python train.py --model="audio embedding model" --train_examples=39062 --n_mels=64 --win_length=512 --parallel_block=false --num_experts=4 --moe_every=2 --expert_mlp_ratio=0.25 --shared_expert=false --patch_size=[4, 4] --conv_stem=false --residual_init="none" --warmup_steps=410
Rows from block 11 of a small audio embedding model, named by matrix and row number. Rows with one number within an expert belong to one neuron, the router's apart. Each number is 50 + 10 x the weight over its row's rms, rounded and kept within 0 to 99. All counts start at 0.
Before each expert's rows are labels from the 100 clips, of 14976, where the router gives the expert most weight on average: "responds to" is what is common among them. Only what is clearly more common there than usual is listed. The data: synthesized solo parts of chorales (CocoChorales).
# router: router (model.blocks.11.mlp.router.weight, 4x384, trained with AdamW), inputs 0-63
# gate: expert gate (model.blocks.11.mlp.gate, 4x96x384), inputs 0-63
# up: expert up (model.blocks.11.mlp.up, 4x96x384), inputs 0-63
# down: expert down (model.blocks.11.mlp.down, 4x384x96, transposed), outputs 0-63

# expert 2
responds to: violin; note G#5; note F#5; note A#5
router.2:31 49 39 53 37 62 53 38 64 39 71 51 52 48 50 59 56 47 47 57 42 56 69 49 53 65 33 41 42 36 43 55 47 29 70 62 42 55 43 42 41 64 55 56 38 58 63 51 50 46 40 48 45 22 50 59 40 44 51 52 49 61 58 58
gate.0:49 44 46 45 42 59 94 53 69 57 57 49 51 48 48 51 47 41 59 48 47 56 48 46 37 50 57 40 38 55 53 62 81 51 50 57 52 44 69 48 58 35 59 57 56 45 36 62 54 60 38 46 40 41 50 39 44 50 40 56 54 52 71 46
up.0:55 56 47 56 47 52 35 69 49 39 58 50 50 47 54 63 55 45 66 51 42 40 71 57 41 58 46 44 61 48 47 40 19 54 45 57 59 53 38 60 52 58 46 52 48 53 53 54 48 50 71 34 64 69 62 58 50 49 67 37 38 47 37 44
down.0:39 43 48 49 54 40 18 48 48 40 58 31 44 54 52 48 55 50 48 46 44 43 55 61 44 41 54 55 39 45 58 59 33 45 62 54 66 63 46 42 55 48 43 34 54 43 48 64 53 52 63 56 40 50 44 48 52 71 64 48 37 43 50 52

# expert 3
responds to: horn
router.3:52 47 68 51 42 42 31 42 59 59 49 79 64 61 61 30 42 55 46 29 58 40 49 52 69 28 43 48 59 48 69 58 61 56 37 50 45 43 55 60 62 26 62 42 64 38 44 45 53 55 42 52 51 42 42 39 68 66 47 45 58 40 53 45
gate.0:43 48 43 27 40 50 57 50 43 54 65 39 57 50 38 34 53 74 49 65 50 38 38 55 55 50 53 46 46 50 51 47 30 41 47 47 55 42 56 41 52 37 53 62 55 54 59 67 56 58 68 43 50 54 43 55 57 35 60 41 41 47 56 59
up.0:43 48 63 46 48 53 42 42 50 47 62 41 62 49 45 53 57 47 38 48 54 54 38 54 66 50 60 70 37 50 41 56 57 43 40 45 48 49 56 37 47 49 53 71 56 40 47 43 36 58 58 39 47 69 50 44 55 64 57 41 48 46 39 37
down.0:35 57 65 46 46 57 63 59 55 65 47 34 68 37 50 58 33 66 46 41 57 73 41 70 45 51 49 41 55 48 53 27 33 53 56 46 43 59 48 34 49 55 60 52 67 37 60 52 62 40 39 52 38 46 49 44 55 40 64 36 59 65 53 62

# expert 1
responds to: clarinet; note C4; note C#4; note B3
router.1:48 52 39 34 78 40 71 64 45 38 52 28 43 54 39 60 46 58 50 56 52 54 34 47 22 52 61 55 48 48 38 50 49 62 58 46 57 44 49 50 43 70 61 44 50 50 52 61 47 55 64 56 53 63 46 50 52 48 62 48 54 48 45 57
gate.0:47 56 40 49 66 51 30 51 58 52 51 48 31 46 52 52 65 55 46 56 44 55 42 49 51 59 61 50 57 50 65 62 51 44 34 48 44 45 68 36 46 41 46 50 46 49 37 39 51 51 67 36 35 42 43 42 62 55 58 64 48 52 55 49
up.0:58 59 39 44 65 52 50 56 61 55 51 47 28 48 55 53 64 51 43 49 45 48 46 46 40 54 57 53 55 52 65 54 52 63 39 53 48 50 58 37 38 47 53 55 59 52 40 44 54 41 60 45 28 42 41 41 58 53 58 57 49 50 58 46
down.0:30 50 41 30 48 55 30 60 12 65 51 53 60 41 61 50 58 56 48 50 56 51 48 46 50 35 61 33 43 51 51 60 48 49 55 50 51 66 49 49 57 53 58 46 59 41 49 36 60 45 50 34 40 39 45 52 62 35 37 52 53 32 32 61

# expert 0
responds to: horn; note A4; trumpet
router.0:62 47 55 66 37 50 38 47 34 59 38 55 50 46 60 55 50 44 63 59 52 46 54 57 63 53 53 51 53 52 48 41 55 45 43 50 58 64 59 45 52 39 31 67 47 62 35 30 63 49 43 47 43 53 50 44 39 40 46 53 44 53 47 34
gate.0:60 47 45 51 55 39 44 53 51 59 62 36 36 53 45 55 46 40 61 45 62 41 44 62 51 47 40 58 59 46 57 47 81 50 40 36 51 54 40 52 52 23 31 48 60 66 37 43 62 50 51 53 63 64 62 44 51 51 48 51 50 44 35 43
up.0:61 42 49 49 51 38 55 54 53 76 55 23 44 56 44 59 55 47 61 50 74 44 57 57 43 53 51 52 55 41 56 46 83 38 32 52 53 47 43 49 53 33 46 48 45 67 52 44 58 54 43 44 62 55 61 53 52 41 52 61 47 34 50 44
down.0:42 52 45 75 39 63 36 51 58 48 41 48 57 51 55 52 71 58 62 45 40 56 59 68 44 55 41 45 33 40 51 30 45 67 57 41 48 54 52 51 51 46 49 43 63 55 40 58 34 46 72 51 39 39 44 56 58 45 48 45 48 48 54 44